Weights of a small multi-label audio tagger: 39062 training examples.
Rows from block 6 of a small multi-label audio tagger, named by matrix and row number. Rows with one number belong to one neuron. Each number is 500 + 25 x the weight over its row's rms, rounded and kept within 0 to 999. All counts start at 0. Numbers have three digits each. After the name is the row's rms in percent of the matrix's.
After each neuron's rows are labels from the 100 clips, of 14976, where the neuron reaches its highest value: "top examples" is what is common among them; "peak on" is the class under the peak. Only what is clearly more common there than usual is listed. The data: synthesized solo parts of chorales (CocoChorales). In brackets: how many of the 100.
# fc1: MLP up (model.blocks.6.mlp.fc1.weight, 768x192), inputs 0-191
# fc2: MLP down (model.blocks.6.mlp.fc2.weight, 192x768, transposed), outputs 0-191

fc1.21 064:487510437482526464471492461501468476496506506510530532514457461463437516507511496523493518499492506483499469479490493498509474484500518467485534515513491464507522514521508489489522513512494513484544494511514484518484480470507458505526481522531492475476490501450447507510493504483466495519467501521527516523499513519516486493474500505501529502510483484485484512559467481529457536518522512528462507502546481471467534465490482472468501548522511498508516493472511490486550483516579480540588513525492507498531496488493543468519488496513563514505542454534478491515504501461510502527
fc2.21 057:514511531517495463466468503516481528571462461475496502484523536457450497508495462525507511475512531525505531477547482464541531529531510535455505494482481519518546482497463462493473472508532502493481463452524487510476486546499491497444506510512515508537514502492508471494501481466529503485503481486511494518515483521515514504521483555491512518442517457495530478503535447540528471515503525503514505450502520506511514465500491473476457506490498478511504495504522501548510500511502520488495529521485512531506484527471531476500496527511475459483483485503493511436489489537562504520
top examples: note C#4 (99); cello (74); note B3 (66); note A3 (57)
peak on: C#4 (99)

fc1.382 149:479528520501545554547477521526530530531528495535516473509508476513502475519507488512484510524497535519467475498519483513474483442485496495495545492510460505503460496464516481490451509500518496500523485524504526478504446522502505500551478496438535487523522484517463454515519486534498507505500498530521517457513485527484491536501487467520532461525498502489470513489476500457545529514478452502518488478525471512493509492513535553486494499563467500446486465466495475454523514492510452515519501522534474520462478528501484526510466543482484488501537494483496485495501463502532492475
fc2.382 144:483509476494527478463501532485467470518467499466521490451532477487479503478507473496532503511481489510522491488495496481512503545457517523501494514456475511523482512536525481518546477509492487515495504488461551503496515470493494460539540518501559458491537483506498517516491488494484469503526520482487505573504493493551518471480517473514530520463449481495538504508509500483511535503503511503523484484447535518509503494496483452489489530491498506503495501511499566495512446531493511507447500542504522481508464548556513497503544480470465520448466515476525502499487438513535502511
top examples: viola (98); note G#4 (67); note C#5 (32); note A#4 (31)
peak on: G#4 (65)

fc1.652 025:527486488477520502487488462501456526491501502491533520511523485509509493511497507465459499487521489522474485495504511505505487501522469514497504521513538470498508592509517506493496481494509443514480483487500522512521459444487525464547495528482501498487456470511462529535514481479521514484484515557489555473517515478506511489556549463523462487506487494490507458527496528513512523449497473496457508460515473493462483495517488483470471467503489478502541554475507562468468494490487512515528503511570487543505505506491512499505499504529497506447483513499524529512502495486469540545
fc2.652 024:509516503493549493496522458479465469508483468492526478529508517489493517501494526483463526491557498524501503513482528512457471567521477491462475516503530447492517584523486478473472515507552455521502494519485479526510545491482510479484467473483508459511476508489510486459484496496502509503496503507492546499493497512542469536555493498490513485521457496504472489503578550529479473494514554489512485496494523480476502506496485501489504493560498524522524485531482460525525494467496550489490465485522504520468522490440502489508462515491515488472498465517517478476519489509479493516
top examples: viola (92); note D#4 (62); note F4 (33); note C#5 (28)
peak on: D#4 (61); C#5 (28)

fc1.66 055:519501505523505487511501509481533471554501442453495511529533502473491548508506537503539511505474461478483505517510492516528503506451476544504530505487532501486493538497506537508490550449465499483499482488525462509482519545517500472536473517486532514519489521480516547482507509517542488491502472500564485513477526480532469494485445515538483484472511501525498493491524527494496499444440461514508477520494522503486487497449488533490492497480454485481482466527494508505505476432492476501486496499477465516547501528513524530528479518526462489485445525519493496485501499497537523540
fc2.66 051:506503461479549485496483505478497521485507524493507499536527481479500494507550493537476506477513488504478486490460501521497493515501522553545480470498499499547504457525515496500540508553489505523452490457507455540474509514524434525458501499522469524506501501527496481463475543536506485496504493494487492522542516512489514425504477517493494494475499480489508510501536505499477502522471472500506504552460519516452506518468504490498521484524493460492477497476500508493477487443522519526496485511511528510531483524559483472443495543487501512543512472433470505525506481511469547527
top examples: note C#4 (49); trombone (38); horn (29); note A5 (27)
peak on: C#4 (38); A5 (27)

fc1.238 036:495522471478508490526466577539444478536507506483468491510536554501527527497503520530499510534536474481495492489469493514539481504496497467507517509497480486529496500492505510514514491471465537456505485496498476476477485498466523514505517541470547502492486498465471450525504506506488499538478483549487494481508495502478437502522518564485510515466458515488543469531524505517495528525489455497499522464492452504509488503500510527499513485528505468475470488457533476515515475530545507461499486476521544505477492516493494510522520512518485499504528493494489432493477528561453489526
fc2.238 038:516530509486475472508483528495497526524500498476527478537546539525483466495498504520482532512509516539499475494549480494497450461456491458461460470510454493501505509488502486507462517524472534486536539512498469458519501505507490530517510521497469484498509505497488479490493501522491513499470518536492501438511524507506464518521503530522491505488494512425514507549525449518454523526501502531528475482520454507525538469504499518512494469491469536489500533503508503506484528516498525510535496522502537468517478499466529511541444549492494484502557475478512466467511528530448484467
top examples: viola (89); note G4 (58); note G#4 (47); note A#4 (35)
peak on: G4 (50)

fc1.218 019:545490472508454449510524469485458526476478515500530477504470521482464521523532549499469502508518486524492463478486515499522505477489507495539452516518520465500506556504532464504489505524491509509493494483517541471523467476466517505558511514466523481504511457528518530481508472493483529490490513520554542535518517530482502469464474469504541516513499522514481553481514547495486497461458529501458509507510477492482491483534471487491465516506490506498493505443518501544448509535503506513524522525516477506509492495463544478501458476526526544462473472523495489494474495496496460502
fc2.218 019:562506496478500474506518485480478436527467498519547497511528517492473485510474500476484512505505507494489495534503500450497521483504474484489486516547444482524512558511511463523463508516508466493512488506494475517540504484474505509516504528476470529520500474456530495482499510487517519530496519517501505483458514554512528519481479527519487470497490493491514536495604537530518480505486512521504513506513483473509486470527463507511493529524473490471463448516527470531559469521518509504534517513500510497497516504513542462524480493480497487467530466520479454465476459540466512524
top examples: note D#4 (74); saxophone (58); oboe (26)
peak on: D#4 (73)

fc1.78 055:517478498500486463538489508527513473462455491491518486463543540512520503521514451466484509495517484502506473512457511485481478484532501468500514496500462545487543509489502500482464492497481518484488509488519528497520498487497530518493540494488517554511508515563485462507507488507579542463500516531514563478502553512477478481524517497525470501473486499509531555495475496528499486435503488471501497490570494506523491506529493467513497496502452466460488500520517481466444540487519506497494482528499476525440499491486514514495527498523453468498514488495513514512522501525480471464
fc2.78 055:542515491491512490510470465488515512503497511485484513502481553507515476482489477484486513462492498471517491541473523536471540500495504513486488493465453534503473483492497491503531572529485559510529479495512490469516512487463505542493537476531506465494529503509492484470480488522553540494526475499512549469544540507477486505530538485508486489520493490465540513469532510508535462489529503438465491502488488482477516487539527484481550460514482499462468507467540507504471491453511477490487492495459529493492466515463475513493504516485530496547499517505484511547563480515466490497
top examples: note C#4 (80); note A#3 (57); tuba (53); note C4 (53)
peak on: C#4 (76)

fc1.29 046:472508497502506511486463513489498531475474488494539495529482472532495477471507515530473506472558507458523512481499482465503506492482512523492514504462468503490495517513535475504473519474526538543478541500497486523511490488529500508532483496504473499529526474458491489502546511511562478485459507516519480501488489463517479460501457562497490489481511475482503516524481434456475530522513461483513501437509520500490531494488478507498522503526514535493466500509508508480550450488554518541503506511499461483500507506499514484463516485490537464547453493524493474501542499520580526526
fc2.29 039:493543500516443500471466471506516488499491516499499537529492494526480446538534457490513505531504500515520498467505500494507468481486524482494472503499433488541500502500531491521478498529506503470486487502530469502568489500498518524547477504488509517492446492442517508519563479517546535519470523490500478552500548520516480532534481489500493499485510506461512475504503499450523535482460466516513459480512532472504485450507527461468531516548450496457543467517473524490491494480514490522489524498514521500537488511515535469473470488509493492511513466488486503525506474490493535498
top examples: horn (67); note C#5 (66); note B4 (44); note A#4 (36)
peak on: C#5 (38)

fc1.494 168:514513500502503501516491501531505466468515479473493488523488474492557523514521476516501542535525490527504496485436496539494469511462456506513523506459514441549458501485508520510500477510476489525434456530482486506470476507502494463487535485504510484504499494475472464486477493445502551484508509479490517512517540555497503526524509515534504513504515515489475492523509458465482511514454467538507496508519472506468497479480529532462541540516486507536515471499510510490501502461534525464491456520481522502500515500559509492502513554504550487487495486529527463474464511510550493490
fc2.494 138:511494429496516495469497462498537473523505468480515437510546485518523467491502509496486489492475515524476537502546512502545518493475520514498480487486497497492490511503488481453506492488533529467485502489505509478496521496533500492496471503533470533499464514473506519501530489505473504495471529478485455475502522478490501507454542496506510470488471467539484487496454494538513505511550523508485494495506549483514527506541561461500457488513499524542490512479439486537514509559468466535502549498530482507488467461504529476445483474501532484524507538496515553543509524510495498520
top examples: trombone (85); note C#4 (56); note D4 (56); note E4 (43)
peak on: C#4 (43)

fc1.445 046:535549510501495495490490526458551474475452518522493470471523539532536474528506521565506464448506482491521488489476485492451496507506497451493516495470437471481522531499496522503483529497531504495506515486498472501492505491535537539517512506482510531467503511528467504502513537478454537529502516471519505557489510490533491500532512518461441494470482514498513495457495480501477494475494510432503525509472465517566496525531466505503480471491503492482449521511520529520479509525501502475538495479510517504486491510534540517462489511492498500527474533498507519506503488454468533483
fc2.445 039:519500535459505484489462473481492483502498470521462524514436524492531526533553495463487487488539522514519472476550566477464478533515525546482486527489510543516509543520502499502517486512517477471468450452507510471519544496503513486480523500490476477504498522504474490551499497495510484482488485537474501506526530525479487479467463496499515479491486469512531482514503529522447493500517504485520493483536484519515493490515523497450452533520457523510498559486508499509517514471464495501489480497541487531450494537465505517503486512477521530539489465480538481525497460481540480481
top examples: note F4 (44); horn (29); note D4 (29)
peak on: F4 (37)

fc1.434 036:493526445482537512499495511510470484529476474518491553480473509546508505470550497498515493494514492541496501519535482482528500550507482486495542512475539521521494508518516448540518509510517462480492478499509492499490516512504467495505495462484498507484496496490538540482513458469518467495476520498514429485503543497475495480548489535519489499502523513491510546497490475462496544504492472506493475494497496526482511460537526484474496520527500503490444493523515514499505484477483499487442512482514500491448492484477528482450515424483463506491506530493482479523532511588504511546
fc2.434 039:513556462552470478541543491486505544543507513499520522543494458485531492465532495524467532470516499501520493531513553513482501541512489534493496443506516492496517514525513531513493474507493493507520461465523461521445491496523466574509488504493495512462497490503467496504481484489513511508480520494504471492480513484498474492509490514505519541498558457518525517497505455472500542499515486453494473422482514495495496507461511508456540493526507503441499509464515534491479498478494465463531494507481501504503530498486484480479490484508461524517489533476495513478553502523475480511
top examples: horn (62); note B4 (48); note D#4 (39); note C#5 (31)
peak on: B4 (48); D#4 (39)

fc1.585 113:484536501532561497526472477524517480507513508523492492532526451485534484518523500512504457474489481510527484510485535474494471471505484488482494505490480461507493511479548499453495483525525525516493498507495548508509516474505448507524467525455485515545476489494520467513475511513453501540501555516492492478505490510512503530487486521526528490473548516518509464463496503508505475523518478527487513512513442469520457501472500491481469481508545515486492539556490477507491460461504524471535534499514529467530504471485525445525531494485445470499504461512453551511526505536486499478
fc2.585 107:530494477477526505494514481498458565486506519475475471473449516489506504509469473504518467493525555505484465504519495489471461497464518510530505521533577517495522492555478437517509500523466496504530454522537487463501479507500537459543484515483497470480505486528557515531535471516549490512483498494525485525471496510497509481471509506521467516510505515509493498511495508512489463484491501482512466486508512500478497461523485500480526490552466490482476519481469477519524519535488464495484446526518490538507490460519469567497462524474486481517499517463513516526526522536491505479
top examples: trombone (98); note F4 (61); note D#4 (46); note G4 (45)
peak on: F4 (37); D#4 (31)

fc1.268 045:479526513482498475464518496495486485511472540491489522472519537506523491487462470501522497517513491487512499489514460520481451481491494495492511479458540500536522512500490503563479518467489507451500508521516494515527457511512484520518482530505477520483531518528489494506513519495505510497509476462541509573500474549481525509496488528493525495507510497508518545506503472469459492492510476505504497479542445496503509525481510517486547460497467480491473489532467469479532540454525501550442531487502500507479493486527459392545490483507515485521488488520505495537450525499499523518
fc2.268 048:499532461530534519487473461460537498475535532474490474542489532493512504500479479509518533504506504508521423525523498490448518534459500510502515491477483519513518443480495524536539535495504449540516546518487505560501458479489438525488537544511473493531535526508507479489462488472503508474521487507466506513492512487525516493533505535528488492513485464443501513506505470484457526470484447510485501522521460482504523499472495520523546481504480532477476478504501523494493485502553450503492502475482514516501514458526496449502508512496514507525481504478490517513507532501487497502
top examples: horn (47); oboe (42); note D4 (40); note G4 (28)
peak on: D4 (30)

fc1.124 062:518500486462520477486479471500504500470516481521526552474495492511522518529476491459479504527505498454511544514471464531484521511517531516491549495479513481499534492558539481481530489489537468478474491518531493587528542502495463438472498499467491491462514511487477466505497500489492490526481470502536502493482543488549500503501436501517460510518502507500494564497503476540501521494533505484520531482521534508518495476468486508466519481500484523441517518509501507505476491458523475498518495522518489541488462488513485557468495509517495526489493479545499482500456494493471475467
fc2.124 059:528490469471465472551459527511460489529504483480515502544529506525526472497457476502513477542511465513561494500500485490460466483523523500495485495483526499528480487494503435463492509478539493506460504491488482534492558546513483506515514533523505499452507525464553461520453494525474468493470519502457567504469541479500492496528499514520505500532494482477527524513465543509516460486509466500493492516504485490529477521531495504504536492519460532452465487503477506456497509480516500471510508548503485501509492532506508511518502528476500489519497520508528465518511507451469539509
top examples: note F4 (60); note G#4 (49); viola (42); note F#4 (28)
peak on: F4 (49); G#4 (49)

fc1.278 048:471477463453553493482465541493512506489475522522521481479477481520514525487495515526479511483499497509465495578483492486519515502526512511553466510512463504561516506501522471532483530490488507474448487488475486487517477442511484511502496495465493498506490490505510436495493492510490514492510499495494516503517509536487481497501517499491507472484523539553509531457495493512548520517497523486469498484459503471488492542531484492489509495517496515513540487530521486506512432524516492534499470483517502445463487537506520474482469478515455550466527525537523509460524572512511462473
fc2.278 053:520482475479545459487513500467497495528475499473503489501480478484542530476498491517510516452511534526517454509521519491475487513494492575576499525460527485540486513507468522496544490488520513504498478530516436491498453493495500528445491464491495484535482531486510467509499451489501459487465493520487492507497496508485490527519458508553484490487509537532507503503518497517521482496550512518487475503468491540495497516523492512493523470498475540492531476459512505524487470491517488512473487495476599461472497487528513505476513477467502537482530507505488523518540464524504513483
top examples: horn (61); note C5 (61); note C#5 (47); note A#4 (35)
peak on: C5 (58)

fc1.650 238:507474457526467455463468506482497485507457467522519508484551452506564474521513533465520488491499512556534531495529487538510494516459510515522492480476488504536540494513481491506466492530491508474480491532500502491491461480493475519504498470483487499553496516486519493497467491471520570502452470496516509515493511503501470507490496498487505444512506503468500498509511512529508501461507488510467462483492512498556559513492512488501523494526470515510474457507487524499499502524508489450462466550497525540502489522507497485555500505522533448520467513519495501571506509470476499542
fc2.650 240:479504477506478491509498537490480523469520466495508484497501500500521554538508541506517452495525522519499520473537476552507512493502485441509531502469498511441543448480490538496499463473481538480488507437474514499449502501504507473515538500481502549500480506521516530513525472493482524465464440496520487521504516479498508502514502516489504499512477526520458457519453488554521495514517536497470490493483513471512522467496489502541491548501473455497509504537492518522463494510528522494465441549478471506519518493493518507480558496498559509489512491545500499486507482483504513479
top examples: note C#4 (100); tuba (63); note A#3 (50); note F#3 (31)
peak on: C#4 (99)

fc1.128 021:520520478554468447505507483509469492524469504489533545497484536462524535501522489510473476516488490523523501487467510496502499463470494513508499497497527530508497549466523480548501503521495499528466506467524534527541445500522532528527471455460501530464514461526501561488488467469485546484521489524491451516517461507505520532472491519483504476533479483507535491471558559507482490449453541499488519499498492500487494502499499469501465529468544480504500490450472496520495506504487501478548500531523492493500505498477499525485454463498500530498469521494490511529470487485468494518
fc2.128 019:532524480514524504487491478509490488514478502484546535521495515461527519528499473504453507494501504498512479498527508490482469513523482466488478525532459484500497538496498448545476551517507458527517484478495483531539442506499514543463475441468481542502504539491516530479470513493521539479515523489481493540477490509531517516474491528518522489501499474462512517465613541510489473509494505524515520513510489458523495503505502516479530489492505484485480508507496454518517475501531511478522507483505506482451466469507500506523491461505465517498485517535458445500516462492486520541
top examples: note D#4 (75); clarinet (52); note D4 (51); note B3 (31)
peak on: D#4 (74)

fc1.131 039:486454505513549477448502525493513525536488502505539515509510504468485486506497517526520463531479517480454445473503491531509525500532491518522449477515480494484467552470483485523533471467502536498489537481472496519524476479480538471492470520497487532487489510514517515482503463455569473476502533492471536445523465473482454521520500506477483492522504521473488496498515511489493518471543475488501531492492501519502465515540512505501478455504473526524503513472489514475462487471531515529495495482518556494487519476546525487527465491534466521482507492505487556486545518494493545521
fc2.131 034:482507505467500451508503475449512443538506509494475454469529514512531518525469482489503506478550462526494505499530468497483477491480490471481533526527488501489504554507521494493481494485503472540473496509514518468502491457458506529498483476515466509523530501442499522525541499524549518487487513510504482517517533533531488533496466549530428525503521449529501522475547506514505495515505557480523509510486472488526474469462478477524507487493479532485548492538492465504509497484528532471513465494523486529500484513507520487471465519496508461522516481536511474511465511510455481512
top examples: note D#4 (100); clarinet (80); note F4 (53); note G#4 (36)
peak on: D#4 (100)

fc1.615 268:519491512549530527493490498532492494511517452531533460480488498472469530510485484529477529508552483513527485514506522500512524502494457487495489478475487506462497485487548526473500492559506474494469494480437529530504492460506444515488511506499512511516466510457482506484474541510488537511490483525515523462493523513504449519488483491490554473489509517503510514480483467427465520512518491513546533540491503469518494547471470536500515538517506506490491520534537431530489511488528462469485474500441521497505472492451474506513512505475511490508526539517486485518522523507509504489
fc2.615 254:482473534502475510487498496495490505510552480514460518474554482496415459503511509492489493465505464513500471528505544492468503490497493524483518483477495543510505505507534499510459511542494504520491472552471524481522504487498500510507453501528492517523448448463481533518492493484491547506493460536505493521503488558468535525496520481450499465535559571511487489504507521493499484482476526513527485516496461495509498507510517503508478522489486499546494471487487472486485515459503475515485524503513509500506543535457496485513522511493492441466499520528553536547483484494483481483
top examples: trombone (100); note B3 (37); note D4 (35); note C#4 (31)
peak on: A3 (27); B3 (25)

fc1.115 176:521489465454531439528477525488495488490530492489516491510513513506539488537507552495533519500459507566538476483503494510525510499459467538524499509454482537519502503508464477538484546526488540476477494479527518486492460459472526486517471503496508510482516502520476481490469483508509544463462480495494498528475475467505509510484455486457504487480496537513479510519512529482512534422490464504480433507503541539520531482484511507482493550523521484465505493476502508489540503548537502502479498504518518518492492491483494480527534488475512456492523509507519452536504520502475499519
fc2.115 175:460488521497521550500531493504490521473510508533498507487485466493556476519494559510490471506483548523491504532476496476511505491511469511532539521517482540508511421464493509507514442484494509501509551476501524480499456535482447514510492482482462485505467524521549482489473517495491499513470512496502488493487482504462543518504511529464488455508483437467486478532449464507514523533530491531505517497467505474472511504517530506538523505534469484521501494504497478531479487511495460472438482549512504544478480520485535499499485504487477460520526521542487509502502522495490466504
top examples: note C#4 (100); bassoon (54); tuba (45)
peak on: C#4 (100)

fc1.586 067:512517510484506484531481531538443513522531465485457479525506486526451536506502519478530516483525482477479503534479547546487484483507490473527492527506477532458528493538490487497494543451505507480538499531512468483486495479470516505531477510530560492501552548480428491485488546489485494476497485469503521514503532510523500498503437512490509476498513504506497491491496511527524497451491518448496533477491500482468544483515492504468478500485536524474528498484527525477510469512492527496483458492489510483499508482482475495560447483490499513458490469524457493491541506532513526538
fc2.586 069:500467517512525484507473488496486500511500482456492520548511520503484534517513514462467518500467502501534463522527518513500495485506467525498519457487479455497475472491502511505491556551567541477493490494500481509503505528533472504474522521504466507499531519520527459521476497476526471519505486486510501481463514514498448490502452461526524501473477521528499518478450534456503502528544528539465515507513509485490517522487491486498517510519499503482498497538500528504505485499512427579483518497508537453505537483467520447462461518491462522518494497439503530511480510494528471511
top examples: horn (82); note A#4 (82); note G#4 (69)
peak on: A#4 (80)

fc1.105 075:512492499488494532517531491499491502486493545515524460509537498454513508546566445494487527525528490518468501537529541456528526525504525529454475489522529460541517466540499480481440511497468462489494514533501503466447447465496489489512465515485488493477525542502468492474527492537520507521475512518502492472450450534481492505491498481488474489513502493532507522486479505512493537523490487499515469467515481486458472539532486533476503498446492487504506473535484475486498525510540493465478508477522479519507474533508509489538484500552495525506483515518491522521521475508516486539
fc2.105 076:531496510490517470531531477473448547484511543536448503511497513474473490511535476492525528495487511478548487469511536530475536483541529473494522491486498522489486535490503490491485505506501486491497502487472461496473476479501481536498492465509440500518481468495525502508491471507483530500498508434498533568511515490508506469524471507543509528471476509466499557503476529490469560463533482502506487496416483505501495460517494470519530470502520518494499466540472545505511466547498512514490523492487522487474497501488489492483509544516468478538518488494475522490541514533513527499
top examples: horn (52); note B4 (47); saxophone (45); note C#5 (40)
peak on: B4 (45); D4 (34)

fc1.71 024:490506494489558461466502460498479552485493515447528501490542491492497512502478515522498499536518487488499497474489524483509537484474504543527521454490476522533496507544464476537503461518542502469493498484477514499523492469519515489528506476496488510494525494466495499515465506504443522469511553541501502499519505470518515506491475464528508501517466507492502494454531515457525506451525544509472530501467522466504507515486469516498470473511503491536527464477530485533451465493516522496454503527540479540490482506491557486491445479512511551487541489474483556515504495465479498514
fc2.71 020:537513507519498512513513472523498471492476524491533478524504509505507500525501522515483502502504509516491486495497475480500496531528515493474517435528481488531538547485487466549440506533543462477503495489464477517548531501470511525515497479480491489527499479469516520478494477523499516468493546524486511509473495526511493546502487472520485499533512474514541526494569468515482485487480516551489489511506502472547483496501463465516501527503489525501494507524506510470504442452517526484539507492510508508435469494479531501495436483473511485475520434458535449532524467497468525494
top examples: note D#4 (68); saxophone (63); note G#4 (49)
peak on: D#4 (66)

fc1.682 021:518472505482478483455525508502465479475492476499500504493459531493481526482561476498513497496525489498532503488483492506521531478517474486488510501506501551494512585507539479557506501486533525519503522474448516532528467467508525480539502500483501525510485483538464492478450472473465513469482523555527465520518483510496500505498477514518479534529514449484549543494543497481507506480489524495495527470483497512509520477494506511510460498470480522494528494465518501495493533472535514496523471547477488510486509476519531481509441477487547560484463456507523488532492495498479463517
fc2.682 020:530484496499505472492492458487481456485465482503483512516490528516459512489515476493482525511535481535540481480497480500486471506528475477482478482546481497536549569514522449560449496509524493495500463518466480540567493490475525503490501496489508539512491502537476477488443493488507531488490574515511506523513493527551487515505503522527524519488522482459531519504566488486517518507493514531498507485516496472510479498494481511478496487509475518475510484495503454510497517477516515483497492508481486499471471471475505509544467471484509530498498463509503408518537500493474482543
top examples: note D#4 (98); note D4 (60); note A#3 (44); note F4 (37)
peak on: D#4 (98)

fc1.575 029:516460491498494485483472479475474462462510534480497507492487493514473520473541490459509497485491533531496487472506528488495493501511492511539449486524552539484493563503532485502501506489510486497505491482488490518543455480498501521566495513471496493515482456515492529502459472470492554512483504540495491488548532523485535479478515518552487470545504504458491485522519519493478514462499560477503499496491452508483489481524503456492475470504520471521509509441485496515493544481508509485490492509518496517501529528477559491528451506502551532514464496498547527544454481487492481521
fc2.575 027:527510510507531496467516498500506458482480460513536512531525519497458520521507489530518513472507533506501524499490492464494453491507488474488518496524484459512482564506505492522452492481486468456458530491463501564551488478461538535490525525494475511504486522489504531497499505535470474495526519507471489509501518500499514489480520536534490475487519508485445537475582502507492498530465505511491522489509517506525486516522475485473508496499503508503480512532460463507497485512510538510483504462506498510502465467489559508506484446490498520515453494495505419465534473536479500555
top examples: viola (59); note D4 (36); note D#4 (35); note F4 (31)
peak on: D#4 (29)

fc1.244 057:523485519490491528544517467456479483457509473493518499536488535477541509525555479509483508549533495504498508443498493517515506502498490486503469504480492483472479529450506550523471512458454503500454514498527500535488470486503542497470463518488524518471511505486452522526520505503515492513475494502503491547521492466537478516512503500526491509578496518517530486504473471515527536469498440516490513493430498481528493494509480521494515500508512568505455479504521477479468513536494506534449516488461532505478480514488502540518492512523483507497489461478450488499501495504519525532
fc2.244 059:535493476479528485483533472497480506508508514520501519516499477476532492428517493520458516486538490521510453547504473522478519483508498538552464468501482486524474518489562586497473500484475510457534502493538500538510531512507484508470490543522495463486510495497498480512494466463539521487520452508485469530496514494446477506477545471497467535475515510469485525529511471481496507505493482494497477495495506518520494521486536504499494494502470485462518489481489506477509516489511481481508475485506519495501417524549530536516481530542439498514538522523498472520518486507510479513
top examples: note F4 (85); violin (34); note A#4 (31)
peak on: F4 (84)

fc1.163 223:503526477499534500492500522473503459489524518529511485487516437500528513521522496484510515495476508490504513510476495514485463537469493501501461515495466470525488490478506525494499521520504464431488461586532489514505505490461486533529501485503543490543480446525451561504484509458511492549498527475509517520513512481473525526490456522488490533493490536473530498487528512467515485470502511492501499493518489465510461476488494510480499483490523448449497481475519517539493509500480491546510484499500532503492485494508479487548537527516552487492468509561459528525528450504484523500
fc2.163 225:541508495479476540546509488472498498497490460506517478468522481493530498466521493526486507526507496463487497485524535500510511528515473487499494508475533461511502455484534552471518515469505521461537519544498493533476463496512467483489502463512537488525458529529471551491495481508492455527509528511531500460505469464450509489497486534492475525507458536555508487464473491491541484489518484502484577496470501487496466472469495535514506533475506484501476526497509507552494511498515468570499451495482493480505515493497505500466568545484511499500490502509474531509483500515492493470
top examples: note F4 (100); note D#4 (77); clarinet (48); note D4 (40)
peak on: F4 (100)

fc1.175 079:510496479530533448462477488480504521502485462546504537493460534498474483500525473492517542483524507523458523484525506497509468500488532451547496515513443461522509513481513477505541475515500498517524442479496508509536511469503475462463533464469476538516476513481466509486512500503545517514476477519547486510522514505452506525484468520495497463504505477486488489515488479504482462505552498467500524491473506533520513535508496502523502539532511483476494424507507526500530534552482474463519523476490489469535516451496557501532525479494528542487504477503504474504516484512504508500
fc2.175 076:511521531545521512528477488491512503495495495518468519579539479518516489469501443538509501498457527503569487502499479473539529512519520520478516497462482508501499496496513469495476505532511500506490512471520457486498502482516498533494531499493508502519488490499482483480481547475438480489479493524507535524474465520483507496496485544462455520493484442455523507511506512498500484504502490509520486457471533494510464478482509489530449480452527508525545542484506516503455509457515514498456469508477509519461553508521481505490505524512480542530467476504528507455555533483526499506
top examples: note C#4 (88); clarinet (73)
peak on: C#4 (85)

fc1.671 100:514474501512531492504511464471544516477490491515492493511484467478478480546558498522540496547531513479531526504473460474485463513515512488489467477487472463523513504501483496497463502529485462499518461556512488522456480526457504494500488495527505496578525436474473461505462516506497502529469513477467565507493520497563536467464504483477475491524490527466481502492488494512510553508477521483519488505507502529476507469514435496490539501529521522525500515498533483495450516486539472516476461501521499509488479505507530522512490524475503509521525495512508523481494540467501513480
fc2.671 090:479534500459507462505520502478498478456513544481512523523487529503532476473472474489512508505480491586463500497541524485517485497500496560482502499482491511492543470485518518527485486471503490521518484509491471492552502449523467473541507520521481524454508527512497483476521505481504490508479487475483503511550491486444480508524497503522483498505500517506509588486535541492505555521476468490459497501489526543516514501498477499467498501481430495499489486512522460492471501448482480506475525491502514514487515483506490482473533527535446522495537455494481513503507536533497497539
top examples: note F4 (90); note D#4 (34); note D4 (32); note C4 (27)
peak on: F4 (91)

fc1.341 042:506468482448508440523502503502543520565549482526530481475544524507516518501457492471488528471477475490492545521473479468510470467473511519492510526510485494539479498510479456533491501513491438509521451499507500529487539512468537465502530547488470546489514497515488488492470493449478516534507520525494473529482500503509463568517541462514464523485493495469475480523515529508493498515444480541494546493541490505533540489466482545480501488487522532486476499453509496480509497486500475492518491527477523498502511513495514505472511552502504516501488498496489476470515490523514508514
fc2.341 042:521531533488544476502506509506516478531523577516490493557516528498481469498472512495471518488473481509481517491533523506549498507468529513457478456536473504547485511486482493472482500494504472491496513454533518517501526482544487525474529518514473463515476494523505461464486500504506525527516506501454501523484510485516441515540495467532443520480494504466492528509497524464484504565474530519511476521536487509497520501487463512494508485498507496496486507479415527450524484507523462534513499503481497457516485501486514502520507480496461500516494521497450490510532523539457469505
top examples: horn (31); note D5 (27); note A4 (26); note A2 (25)
peak on: A2 (25)